{
  "encoder_norm": "batchnorm",
  "encoder_channel_attention": "se",
  "encoder_kernel_size": 3,
  "encoder_stem": "deep",
  "text_encoder_dropout": 0.1,
  "beta1": 0.9,
  "batch_size": 256,
  "epochs": 40.8,
  "decay_fraction": 0.3,
  "warmup_steps": 810,
  "weight_decay": 0.09
}
Rows from block 4 of the text encoder of a small contrastive image-text model, named by matrix and row number. Rows with one number belong to one neuron. Each number is 128 + 32 x the weight over its row's rms, rounded and kept within 0 to 255. All counts start at 0. Numbers have three digits each.
After each neuron's rows are labels from the 100 texts, of 14848, where the neuron reaches its highest value: "tokens" is the input token at the peak. Only what is clearly more common there than usual is listed. The data: regions of photos with short descriptions (Visual Genome). In brackets: how many of the 100, against the usual share in percent.
# fc1: MLP up (text_encoder.blocks.4.mlp.fc1.weight, 512x128), inputs 0-127
# fc2: MLP down (text_encoder.blocks.4.mlp.fc2.weight, 128x512, transposed), outputs 0-127

fc1.149:132073074133130114091210125096153110137167174101111094131085122116101146109171066082072085132154170110170128158160084109039106121121173156144158136167169167115176114108121141116107171147188124126152089095124111121119130178113081129147123127144170145115122137135075131097150183092110129121153138135140103143148103153086156134157148079186142173167174174099113042085104122149138093177123
fc2.149:132118171112176153093145168130141122146057101081067083065126159176122156119073145109179131087102075170074142056089134130130118193131161089160156157086176152163125140087110071153164156103128151108139121163125093108125104147158117152177136131136135145164182172143133110071124134118189124137124098100067114142162183134109151071170144094139105180113097127104173114122092161130096126139089
tokens: "white" (22 vs 1.6)

fc1.148:133143163140159103109126111131134162088116124062128142164113167082100110115065089019061152113041240083157114107154135156099128161111161046128121143106188173114105132147126159085110164119127132111171091125135105130119152147145122080116128162164097155107145126179069142137167100081107131109102169156125130145115157149173136133101161141136139162153118182115129148121130121111177111140096
fc2.148:115176099117124118132175109147090151222191097121088162121172114086093103137179070147143102087102207176136170109127108119147125110072126161166073136116133181100139129139103121156149104102152143134202132067108132118091114102087137081134128118093180123118103084103169117105092130153161117123116175141101153150168127153080136105096087102150106148178169155099122096127123186216125118120098
tokens: "in" (7 vs 1.7)

fc1.465:107124193159084101157154162117149156147130093093138137207095158120112131107119072091081086122069130114155171137160130131069117118136134136100151123219185083060084142136110142099101160090155169114126109101168166145091124132177142114158123109122141132077141156131069136092152145076126096137163165155129121105125086114100182118127151093199152203151108156075140123136109147197128099147108
fc2.465:105122116086157080162191165114082188113166110128145223127179134140116145095096110067081084111142129075115119140201141169086078141137126148149114095188117067082141114142128086153116150132126169111089107127134123092102171127139118172146141174127177129085105145143123108066120155107156141107105130092108190157113164153092160194099127095178099155140106166151113135171139148161120094144070
tokens: "on" (8 vs 3.1)

fc1.351:137066132177168136125134132093180104081107200162120115098101121141146103099106107060153156111184157119152142133129151122125141158124186054056159124144128116114092142100169116100121177117158130117141100125087103148110113144147137151139176077140088139135106202115069126088129136168088131151140118145136128113127097152131220102128184101120097217108099114087057102157111124179161084147134
fc2.351:135169092151102141129161209093107136099089063181154136116112122142138161169151186139087112130128128156148102137107128165113115141171111143119129085121152107138187073124097171153151131144103063116117126105113153114191175142123109112141170140099112137127149174158152142077165098124175134108131124049078153157092127126126035182076129067149140100174073129137141134164070148126057128089108
tokens: "white" (13 vs 1.6)

fc1.228:120105142126153089191150157132128170162140144103122112129087057124143186059135061128162100159113141091177111134153116114110136113162153050121136118158100188137073090103139062093126146150112123153137189110123130132147119161112159192154173086122073123121103095095145142128128133143133133127111175134104082128150158168057096105152165113145131180168168118066135129107095124209114110061165
fc2.228:169107148116160078109111159133056167119087102118151126084136162139116196175118163107154112119065096148137122087131147152139154152134108089142093099168164123089172101134185093130150141110091118191106089192134161080144079118188126100098183140203117134128200126181118125132143112123076167144107070134105124166076140098112132161151114126077083071139111157079126106179119124122118161162149
tokens: "sky" (38 vs 0.2)

fc1.168:149142131138135096074135157120114152116088161164130125126068133147109122127072158156136112166089154068163084132131105112098156101147126086005161145158147169144110081160138136122116131135163180145114112147146115169128116184125159153167080125156102130084099152086108163146131124129098137168128112164111045173112100182140132101064187077105139189187152132088074133155115134136163100095167
fc2.168:149101122146100097163132129121140137145099072146154102077116168073115147170146167158158152122100151173187171130112148101099051133135073066140124172090159146098165098080063105161208110124093179116195150097143111064168155094120093116098173150128126170182186098131146104140108106113157116101145181159155141099105099092123150110149120123116133130174124156085121130188118140150072094120102
tokens: "on" (18 vs 3.1)

fc1.227:074203125171125127086122123169138128122124092145142072157120091135133124147105123169154116132110154137107148182106053146119146145152095168154194126112162137081163158176151084131071143133155115141195121119107136171078104134111086137120120146152099037148063134172140138134156062114088080166124102133093107114126085157126097143102110129144151172143127159051080125131073185135115175129180
fc2.227:085135140113156108167098162132155141117117091173119085157128110147085132115099105187152145146138127138072100169168142084150127130181094064162218124124157148120121161111152088094129156130141106164083154145206114143136077118167115167155080115140095075129089114135124151126128065092194135173123119080149061153156081144107126165154145133079184116108179108090160172121100141147097143088189
tokens: "<end>" (63 vs 13.8)

fc1.286:057101112136134104120134198124163138127098124121159136122121130172089100085068092060095148157108172088179133098235142138112186140125099138085132173157127069087175164118149129123141162135168125134135150111087156114102126121147123116057116157178154144101119090109097169100129112127117117118138132127191105122073129139112190174135163119108151129129129154135123143035152162114103070062139
fc2.286:141111183118119118156112108115130126089163119120108100065147114151063132135121166197123132106113154192095166086087110112165092174100148128180193106130191159141143125146124095181098120091162110149114102160164098174089080150120129153172148122153073112167094132179161120085092174107132164155138096067081099164193069108154087112122174120124108182156146137092079087156092134104113134134130
tokens: "the" (12 vs 5); "." (8 vs 1.8)

fc1.13:171129117214148123113129123080159140162141173137111138149078095120153119092147065135098147183170124068190128159169131152103130148124173135131131119157097105141083124144175125081103158153150109120078111137152131151135140165171136149059120045114123135061110134106086122119128141097100152163166192148140101104124105182099170161159150065142140190083133096138091084136113070113157059122123
fc2.13:159126181118104142123145149080123074124123075126127160109132129160106137095130152105142178131126046149140158101089097201179084162129133164090190104070150073183169129123101099126117151168122118093098177101124102109146150158137136184138142127084107118117129118095103101060112109117214145085144123098110151140131153129158085173138139104182159122094124102207153123154119127083081122048111
tokens: "white" (21 vs 1.6); "sign" (10 vs 0.3)

fc1.413:158121118177136099090150139101125140120170076150139056156094166094147176151125120159145083125119157114173091178116071083051157157188136114120231101150172107146115133154102101107106147129123145135105093107173053131097129129130092138148111137175157084086143145114090103145161096084114098129062130144103079105133150170150122113112101094168138149134139143102180129163079122193135166180154
fc2.413:129085188133120077067139159128089143152106104118123104127135135113160185103106122100138096133119060062114138144127131130060128108098128110122173143155117120174147125110155054186155142144111187172143179133142105113098118161107134119134165087206129093098133188058060127173190149121079103110121126198091081143088154130081148127136115158159129117115138134126168125078160171155169138098161
tokens: "the" (17 vs 5); "of" (7 vs 2.1)

fc1.414:146132153143182078167185099126153153117110143087161139148139115166164149103087090050104158144093159054125144124108123115071096178127150116110153145176085148044167123098178108121060160136100206134101141171161160134119132131179110155075157109127120137137105116121124098115125131086067175147129088179183117069116141127103123132152139135140117164111186144110109147065118096088100081133141
fc2.414:170138087101118172162152128173149083112070155112130153143177134103166109099049110075104177092154141132101166132098161114198124187141159089122092114107104138096107167130172121119070147123100118082157131188104163107153118066170170109165082126046174108129107124163134116098096141122145177170185077104128143077167152112145100118128148158121126127090128084150125135128111080086154111161079
tokens: "in" (45 vs 1.7)

fc1.371:107105153123117127142193150086115188140133073157140097124100102145059106155166101110087101090139171121152196160109112096127086080151101173102127151185174173050150139136108122146128148129159133122171154101091137197109117178147133119154102135112122107165116151103119169105123134124133086147158111131092079140132128145084190094101166078158138116096146202065154156076093206138130103162151
fc2.371:122176155155113140106119068153152078126116131114120117139118168064138135167144143139161176138036125162125115095110046155149187121112137127131115068092142186142087167128129137148084117133148089100102066107208122158102126128111165105125159171127174104128113120164127095149108049107109116143106181162072152130146138211170067087104142157143137159140126132088124081144109092140175158128123
tokens: "<end>" (44 vs 13.8); "red" (8 vs 0.6); "in" (7 vs 1.7); "on" (7 vs 3.1)

fc1.209:072032108198119087167119158109157115144102111106174084173122160096146127136141079102115126108079183107135167138110142090074098176125128132173176161125132103087110161145110110085077140123089208130165136170137117128105138116170115092137122075132156124139130166169110124147110152107053074154151142202122104041098118154126159109100133163144163168108124144110162142130130172140140077142130
fc2.209:135116138111158148124140189102123171140113101113054106129100117163120133129080139139158120103123107149139142127163201129147134098133112091159175123111143095182098108105117100155213134176116157120177152066118055097148167142191081156166150105117089150103188145120138113121136124163185111115085116086118165168112120134069172175143127104096115099116070111138171118116140180184098075057091
tokens: "white" (12 vs 1.6); "on" (9 vs 3.1)

fc1.484:149120117217127104103118129077143160123185151101123072132127124120127164172160146125184104158184193138136121149164075116086124089119162171082144103164142170115091086176124127033123119111169092131112095134125050131078121163074078140095089094190159129112148109146134112150166095107127090129065163119131136125123158185164143148134085108137146174131107136086167119122106110160141180146115
fc2.484:205124136133106139081181079094132126141133125190081120098119096157146158150139140198125152097133112170143132101059077168171122164117120148041232098084151103173145125124117120116101082120164131141134105126114112132119081119124162144092103119111140084125093069107148141116112123160181173174113111109145099132191086093177101110155189113110141174105123135115108076139104098102144177103152
tokens: "of" (16 vs 2.1); "cream" (7 vs 0)

fc1.438:149165142115168110094134162110092121134127134091127124127078078120110095108068167126175124135193122097154154131157151138124147143132132110086124183169120104127135081046188111123155149131142135137190133141127101166074098156160069125092065090172079145126117079100126156134168115123100132137131017152155135163068129134140106158104186087108128133184127204120080104078137139149118103091136
fc2.438:124101131145076154146092109126163108109075135123095115062127185134100128142103155142092167084108106166071153056085105106123115117153138104200084118185162147089125178210171111165147191123179095159091118124170161108152081146123134133128119083162168137152154104151172097097135133078132151124173154102107095154190143126103137137150092109145062157097134059110131145135098116081105145169115
tokens: "on" (8 vs 3.1); "peppers" (7 vs 0)

fc1.251:111129116166103111075125150154103194154155096162133083171108094134160175127164105180156132169142167123105143218175087148102108126197131128153178139125181107107124087136129124109124167147163129114150111128100082149136144116177041145152139077110110057104112155134089101121180127068148118139123117124102154115115114134072086162151068077181127151149117138095135125111036124164130153088124
fc2.251:148109137160116145148099084146145095078144137123197092077133156119134133085138143097130201130130177143104169079081155131134166192132145085101157120084126130147069150147145116137191147090136135125173156185092089076097070040120194116156099165184106142127142057156127119108098151166106107106148112148138141091113092122151159098166157165076106141108116158167146111101174079131095147106139
tokens: "in" (8 vs 1.7)

fc1.139:118136119121150146109147104145153095111199157123140087150016122108139106146058147060144155158172141117177133136138122176099157099053116041129146125122096138154124103108147147096117102137173103125106119094121092147058135180142118103133131164178158125103107120166105161144135076117109148135104085158162067122130060147156085137105187107122176170139164190113151139121127168130114125067116
fc2.139:139129153132127149093099149152056165114127104095089076124122107095130147109141135157202140108136100148150177126103132115139111183130146113128171157149189112162134133115158078184152141115156199161195155146096064165085061140135171139135119060158064087114121137120117115142165166138092113157156098152075099166125145098076109078125085111149045166167123136114139073097101174140141154119145
tokens: "on" (7 vs 3.1)

fc1.184:112056152133203128131160127146146146128103153100165125168109091163105112111131090108095121135113132119096141147121126089126091128186105144097156151106143229074178089157137136164070158113118185106078118106109127172123147165134091130174168089117111131171096170111119149106138125155107085190126076182121135116114081170123187118160125073144141198118167149098060105093073102132104094106140
fc2.184:126192168120119182116146111121145122116139097177068114146083132127120104150060166141107149069106154130166092128142099138174189119125089069109150067150172092134081185112107155126082114205123052136091133106148115156165141157157193157117110121084074094079130105166116144155101080138151128192145148071087085135173126162146143134114163105123156146089081090098121155162116117121140117135121
tokens: "white" (16 vs 1.6); "red" (10 vs 0.6); "door" (8 vs 0.1)

fc1.460:129124097143153130124165142113144093202197144163123090153075113115156167118151127141145078181136141115208113183146118127098094105070164142080161112101136168082187106058111142105097108169112074150082164137071105144151148192110080103171159107110083095122103173075044122118143127093096159128109124120113138102113163157162139132123148143176179125138125087121114088134110151166162119097145
fc2.460:117128146098104150082098103164175110120147200099096143167179141117115078097115106105099128146112102077091055160135086121121136047148187145122096092173119118131078133196128161069123130158148127136070150090163159140113172169066132180052101108106118165119101114076137097160150119131129137142124181118144132139126152154184116114145096186128132144118106118148128195142152100103189088082128
tokens: "<end>" (81 vs 13.8)

fc1.95:172183131232122099082130101069127135140088126086152150132118117108106122172136064111113091094115143132167201135137095166130101160148152212148098143128148196097090137113116116115081147099135171105110118128091199101070151147126115147178167090110120108144133107128056152100109151084131121130138151134121130065157126149125176176127139106226155185138130122129165121142101154123131113143101
fc2.95:081169123127153153152123162155092190111140118122079135108116086182085084104079116115127121112139113143130133099183135152149151129128140129171061131205140075102128161126179096139112160112198082149054113148134196169110106154159118134128127168145161107108108141149088179103127114107146148144147070085104100164161226143089126168114095090155089142140139095100118113068112156099109121187097
tokens: "on" (13 vs 3.1); "white" (11 vs 1.6)

fc1.19:091167170150123117099116139181120137153129159119175141184143112180162179085105131043129127214113113126130127155111131114132157150135175158139151155099122138047106128077148101154115172113149120100090097133088145122110099096206135179158161133119086101095096176154127110053147138111141119136101113144153131102074157106102102150116104089122138198198098180104093088129066118170133144091133
fc2.19:149141080122126123132142127153081137109180117114097091101120079079147092142163108157169139123149158095192119104198073171098132169050135129166127142115106007145100144158122150080121102104128083179116148149108158114083134132084159108128097124160133137081166096144119177194103121181080123129129135148146113085173207145119089092128110149153090110120103113155143123084177168145140137150140
tokens: "sky" (36 vs 0.2); "in" (16 vs 1.7); "on" (15 vs 3.1)