A small contrastive image-text model, trained from scratch: batches of 256.
Rows from block 5 of the image encoder, named by matrix and row number. Each number is 500 + 25 x the weight over the matrix's rms, rounded and kept within 0 to 999. All counts start at 0. Numbers have three digits each.
# convs0: expand 3x3 conv (encoder.blocks.5.convs.0.weight, 128x32x3x3), inputs 14-20, a 3x3 kernel for each
convs0.32:505482473496463478519501477509459506490469509501491503495536523520541538516513506481488519482522524529501529519486512537528512511488499509507490517540522494495501509502467534514498553537535
convs0.33:459495478517519479512495500506490502502485522547515500533540523515529526488515500537504477493484464510496492503456464505479502514532531570547512514507495482487513526507511506493519498498497
convs0.34:484482464516495479526501501551533518505498503481482529469514553509512553521505493544539562502479525522482519506478517505480501465459467487473486465474507485520554521525507502499502529529499
convs0.35:529490492515478500465486538508482463534537459532555456518553537508495556493467482517502526519536481460462479509473524497482507482541490487475486475483492472488526470474540510467515511489511
convs0.36:509518502508536523504512529518506504519499465504485447470489459469493475502487494542475511468469488511508509497513536511479511486470497498480480523530517541517515496510521522514488527517496
convs0.37:477484515448526452506520441490509543491493535479507544486470497487457501495450486540453512478460566443490546490525491508525471505506507522491506510501503512501516466498513491505470525481466
convs0.38:488523508475492502494506510486500459458483470504515497500463494479442478491466503542571548532544536480530500487464445475477472513490502534539535548539535535535505500498528471475502479472486
convs0.39:482532490484533532510550569512503495515506479498485492489529505485504496492502519482527516465500484506509526496478516488470488486493480516533558500484563487466504465494468485544509518523500
convs0.40:475491503505508510546529530517510505513455493520452458476489488499513499488500487489512507491501501508507510478473480523482482514483501504526519497496527514504531542525524538515522501508493
convs0.41:474469497461473520460480500481496508529544499530495483503517512500531486467500493570508479588496485552482478466509490481526483442486457560522439573516463527504477476499508468503496474506506
convs0.42:513507494511475472533465492520508484500503509454447505478512524488532534483516497533520533518520506492494482516527522535504530514484512519519521523528523513499498529516526536506544508530533
convs0.43:473466464501496481507537532519507513469485473479492492491516493499458487517483495468484496504499458507498473473492482472467494491465489474490489504534517510531513460476477472493512492492512
convs0.44:535530534546499512491481504558518516483497500518499479444510534469517515446500462522474502483510513531499510531518544485493483509477475534474493506485468501444485512527492513537526500552537
convs0.45:464500458492538464522569500498478517509493564501490545550506521516449473545500510474536522479516499453491520489477463496489472524522513496507499478500518492490520528505502503486484491470476
convs0.46:460515517447501517422443481514510486544530484532525475522480490537534516515507507471550494525561524517550488484490486500521496523507518454487461514527505507520489477486469474493469478494476
convs0.47:478482487507506493498487502530493467483457490497507539466493474428452483481480488529489454494509495474513516498508509463464493521539545501514496522557559532532539502495485502479493492472483
convs0.48:455454457501454477486452496514529532435482478488515500506495492523500538485516506509494521475501488532508525511544530494517511515552515504528540526540516512532514510481493529519529517527526
convs0.49:491500482506504488532539527505515506509506515533537516492523533498515503498521468481488560474506527476477475481472512506512511476487479516502484492507504450470506497484457502499498515524532
convs0.50:523472520509482509508493508484487465538512515519522531478506562494524541493492505494488466538543548539529499471497490455468484454460502492504486529503490547510489466475505508497474522489512
convs0.51:473461480496486470504496484509477462519525522499497489509519499505508520503487489450477442483524512461512525499460486500442475483415453500478483521500518523517545494489501498485502508510519
convs0.52:446440480473453480471463489489474493452474478501503491520526514550511530517496496475482465486514481530517499509536519486529504515543520504508504500509518478496522465466483510497526512502536
convs0.53:482487502508532529528512521464473471486489491540539534511526507481510502479484503477519471510519470511530498510516482514480457492428429490509500522520526491513499502481506484480516508526544
convs0.54:477502470499522504525525514498511514514529520495498514466496501493517495501485468505545587520494520541525526494491447516492465521482451515500510506478497504504498484481479488498490511520524
convs0.55:493537555508523516499503508500477494498512557518524555502498508493445479485449492456465511507558546479532525503506485500492466532498481512511516533575570532566550507500495495489506481486516
convs0.56:528500500517479484515513519527487526535501562524509516484497506476479485499526496502506541505517527493463506484462498519471504518504508499489502526537518537542568485461470461426474464476480
convs0.57:504478473470479484493490501454482456481455446488485462472457480482485454492483481514531508527538531491522488501485488495482494485513507569573578537561564501527528488463499479485473531511516
convs0.58:446499502463541479488501493536546523544510526521513516482490470546531512518516504511485490495497485481504521537578524497457474454494520485535525490510480518507498485507532515506512517488528
convs0.59:465498521444476505460469486524516501542509518540511503492506524529563503496545521478478485510503515529503519491514509452503500469506500515488488495467472473489488497518499511530483514495471
convs0.60:531495466524493507515489499466510550456486524509497487497477485504501489486461500536548501521505504506482423475456516459477497479465532513510528508475495527485454542526481523532487482528526
convs0.61:539528514496501531444446479464499497490491462514541510539467430543520463488504506487516464510503490521549518481493514477503522475488537471505494437492511482503495502483460516539503485493492
convs0.62:508494514524526515489504503520504469521460469527480495470516540509549534510543527473514539478485502512516527519491498523482493519503472472480449476476485452471462510517512528528522505533506
convs0.63:496467467499458452474472492471529457495563494525505457480479475516505502559533504530492483526502488535499488460475478495529525493534512502495505492485495495496502514480520517476530475494486
convs0.64:460458459470472515496492546485510502456435468457456464536536530515543515487492513519505497489472453497488490488480501482489499503502491476467482503506497509519512495489509503508514476509500
convs0.65:463479510481485493527488499518505445493494432466471473510533516558546526531569523498498505520489472549516490518558529504533543484516520505487481503490491501506491516509502532505533569506515
convs0.66:505483497516523504495504502488490489518497503541542534473485497464488508494492495492452457462473483480510519487521532509532523517519525485503480450511486478512518528473499547494533535541544
convs0.67:484477457463494487451492480507457460501471478463502518547545518493515500513477476553583556545528475495515514486501511462470536475472502489508513495499480493482490495493483503515481483529504
convs0.68:539520529525495501528528507487476519514497526544553558539520540496457481475459451482506575503482530513460513491498503515528504484504476526526526498503507488485505526487479486461489506480512
convs0.69:526496462465493524503476508462506507527511471554510540529443493533503531459489491502540504520548520482508484512498486507473454510481484530558547463463488512506519512494506490515539511476515
convs0.70:468466485452502505498534515531521519565518490540475496487463485503528480485497527504548525532504519520522535504502489497464471473460477526539506535462496513482513475494511513537491518490482
convs0.71:505521505510513491492493501503507480481492500498506479488486468485503473468463431542535508512538500535511488502489504507495515487508493518513471524532488515497455522480484511483503519523516
convs0.72:469495488499517473498534476466499532506529573501481505522540490534528457554541451470500515505515511490482512470481500464464472475466471544513484526480482528481508495507515486490486496505492
convs0.73:469485525505511554494536566514490493492517529495499488496492465473473475481474485450452450486534502536524494527523522483474461502482495454471471523550539542533531497496529529496550514497538
convs0.74:525525541522533540525511530463470480487486526501491519486521498466487489490522527508510493536577511509546512499496495506457453527475485524532511539556526545567549490499493482488489502526526
convs0.75:465480494463512491496519485505508512507455477496501488494493510478512491498460498526553507521509525497512529492479507476483510486493534555530528524498514503496507502494492495503457514498481
convs0.76:516505536543499530516511550514524509521570524518515521456504524460490542502470495544527557536571530528516485470485479463457457513498476527521462531494451519506482516527524528506522532510524
convs0.77:500487473513457458530496491498497490484488514478465472483529527501503490533491511506504543528516499505482478486489513501483487478464454507505525479496499461507513520497491494487491503511495
convs0.78:518551481501512505465462538525482499516499453511528459529486459480536533471506579484510544534553535521540537531518501523507492505483501492492512502484463536490464524511476475474497461469508
convs0.79:496512480493473457488496488510522494507512470511566496502540546497494523492418458486481507503489511522492496472465499483500524504526526499472496500491513521517541486474503505500511507544537
convs0.80:478485495461475499487469509494512515488469461485487473468482480473531492445488493566539519535500494512490483451485475468516504486523509539581531527541506500525501466474491453468458511493500
convs0.81:489497477518475513520464503511476489487514454514548473531529466502553482494505514487492502478510524497490482501475497519529510527537539484525521479501504489472479488527530455456542485452521
convs0.82:514535503534512529557511546472491485469520502496521507515511493491496531505506518484500485506558483505536504488452443468428425472420442504506517485497491477484484516503514524497530523528537
convs0.83:467522531502543508556534508481483482498503504503513530522523519504502530482473473501459485492507546460493521526512536514493525503492523501494506515500497481506492492517499501479474515489487
convs0.84:461482490472491491486484523509515514537529490532525489552548536523521504493505500491523492512512494483477494540520514525520511527518523502500495497499520492490514483491478510521497499480482
convs0.85:470485487470479515474504504552540501491492480479490492522523544509502510524473456518504543490466496497453484469452473480479487496497501491469508485494498469472516499513518508543533496523506
convs0.86:509508487535493497508540537452474497473503528519488495455468477492482506524542512486508477478516467501475454490455472512483490532515508534531534504504522495459496509494516514494540510541519
convs0.87:533489477508494451503519503531501555502468535504507496514500522510500512497461512512515520500487466511484490531496514493488491476477487484477494470490509492501531515467481515470495513513522
convs0.88:466490484487477472526503487501490486455501516514527522472511478491527466488522477466493505460509502492487508500497446513520457529516472481498511489499511477477498436482521436476536463498554
convs0.89:501529500509519497552580559510488518482498526495502522474483508504481513539488508502518504470526490473474464487506529493498494501470471456468454488561533480505516512482505522511520499529520
convs0.90:487469478498499487489489473499514533531539551532521529469482482458474475492516488462535491512540504495528516534498509503456484510480497500489506508505514488501506481439454484471481472476469
convs0.91:522486503534445489477427493500461484464471479488532523505566535516541533495539497488481486479536472500513475503488497503515502510544530505502502500549497502526501526536511529520518531514544
convs0.92:474474490502530512537508505510504503552544505485460526466504505508466461536555539478553525496500479496504506496473501514469516520465493528546516493469496466473496532527522499547517482479493
convs0.93:499474465528520507501524522482520496443486468515507495514493487493495498483468462480495462497495449477495498519530500478456473497499502452480510467476529505516536524503522515493494537517515
convs0.94:476501457451476495475480464488519513509503499487496485487440498478505488496501523496526504512527536476497455529491497504490477520515503495499521513473490496510506500496502511527501536503502
convs0.95:473484500490471524481478492490498495494471482554564547511500517515508516477486498501474475513532526546555553511517504515524503485480472492476511505509519520538533499481474507529510475479484
convs0.96:478499515505532517516519537495492505484481482471487513531495479524483462489482482484499516521525509536552538463490474460481492456480495501508510479490482462487457496517497502529486482486471
convs0.97:498473504453466500507504513507491510505503540494495494461476499480508476471508474505537537490526583487515541478459505492476491500447456490508516523530530486506488502525514488532509514554553
convs0.98:540526531501490501518492531515480506503505507486504502483518526495501515542510504484514502514526502511490467495452508504460486486479482477494485532545534491516516517498504536522548530518563
convs0.99:515494514532523522477490476474518527495519506524495532529505516504500521513519466539484499508431488518457520486503492507524520526541545474460427491423446472473473498484472518488482504501488
convs0.100:449506488457511475460523505509509523517500497548512502492501501500486478496516482502522550486530520501512524472441498486473502497489499510499485476499525467469510522516503508495519518532552
convs0.101:491486458485497472527550495495512517485486491485521508477504514497467476505461483487507576500502540522487486496486495499508491495453437511499496505538510471486498527497490495509491488489486
convs0.102:491504506471514512467535537492486488528519516548495494531497491507466481533511551526534519505522520478488523465499466516493434540502451510518508502514514464465492530513497496481491488523504
convs0.103:490477486497479490518486506494501497504507529488482517470484463490509433512519492510492491506482466499517477518570509518531503454441428506505492506521520491480485499487534490485515516493532
convs0.104:486483459518500478514497461510469504550519543530498539449472452483520502506497487446497489501530516494542489505465507520493525496474521504512521543508526536533529494500485517516507498486470
convs0.105:496484498464478531487523538473491521521500534497512517509520527528551545515501508481548495512550546500534519506463513463494521490491494509534534526530506525547533482508515479553545494541530
convs0.106:459448486515483522523505543531511518518484509503486521514534523504517499495496480532520547490471482512504528508524492504506468482497464504501485480498470468478453537532523483495488518531514
convs0.107:544524525504514526463497518491464463520489501551528525525500478546540508546522505483501458490489474488490495512468506526508523536513533472501512478507513538518537506530536487529510497517487
convs0.108:452487486494495488500493518495466467466469468506501513525548511521541528501496475553508507499486443528513480490482500489466511480486500488490474480513483465472476520555540524526532529555523
convs0.109:495496521520480487496508503559507505525529534513518514524503545496449522487459489481519496492526510491486487478491530488523499492508477521494483497504502494509515506457466507464503481484498
convs0.110:509489480538489446534490445485506527474525538485523544510484510504481516482444484517467460501501514529492514493494529486504559456483521497477515508498534492489527490483473534496482528486477
convs0.111:495513550487494528508480488493485471495506489461494489488508486501512490482495485509499512500492483485495481483492492483523498476499477516505495501497472467502474491507483484500494453460480
convs0.112:488499468438518441452505465501471481510494526522513507499511509520471513489460531501491444523552535502554511524518513500516518459485508494499463504503491483461505486483490480478469521501511
convs0.113:526502488487504488460487510460501493516548536530532524496500516484481492521490500522509502513543517502523510516493543534519539495486501519516498492546503484470464524506534521511516494519499
convs0.114:490456463504461490498479461494550526487538495496518487464459457505519481529528522517533494526508469543525507492537510465505496483488472526527514495489491484471487545511552506503530496458508
convs0.115:496498483495479513493470495482505504479516495495506502487458475504503501487508489486517510483494506513500502445467458474530506523539521474508495484497486500572518486467468490457476494454463
convs0.116:498509526487503464431442472482492497470459499488480493505500505531523497527498486496533526490507494495505472488464452530479467512509507490521521469491487507504508507514501502499513475484501
convs0.117:507485474482481447469478445514499521537519565512489507504528548509494545484478488525508530505528549499500551499496509482494490459481461487467456480469462489496518519495532502473487512502498
convs0.118:444464514482474488464472509567522534490493505510503474497520488542543534528525509512486483500534499535540491505523545492510512530529510506504486513514476500497451510514511499491509494507501
convs0.119:502504524539487486519505504488501491489525557488478493501531534487501508536498502484525535519526496526507472510501522500440459493448459534531499511528504497520528538511518496470497494512520
convs0.120:487514502521493494525505498509506532497532528481487502502515514488471529541489502524522567541584551502519496500491483487474461501456454501501502505514506489502499520500489545514544494491513
convs0.121:498522516524552539502490502445458445494476476522514499507476470506494491518507544530512506509503483514526544513519515514514541515527543485490489473496482494514542493492488524526520498492479
convs0.122:545547530525528536470479522519506501532537512509498484490518513512533537536546543473491521504529521517531520474460508483477511492492478474440474490477502518505509546551550524512535528532534
convs0.123:467483496496533488505516477492496505511507528441455474482500488459499474442512517539466476512485527461486513513510500531509506528518518511493551528509565540532565483492506473485476511511496
convs0.124:478503490476492527523552550527502530496491506483490496478504468485490437483485453493516521497524504475462458508480515485489491448432454521528518536537541473474468503497492474517492474504491
convs0.125:514486487509481489493508509494471484502507545533510517461459464464472486496511495530510515496507504506450504477464478528525508532555503521516548501516518490477505492470486511476508533556546
convs0.126:479482488483454494500501503479487472510468479525491485530501517517509487516511514496506507497493526518482502464514489501525510477493494488498516491530524484486505501492503495532527483475480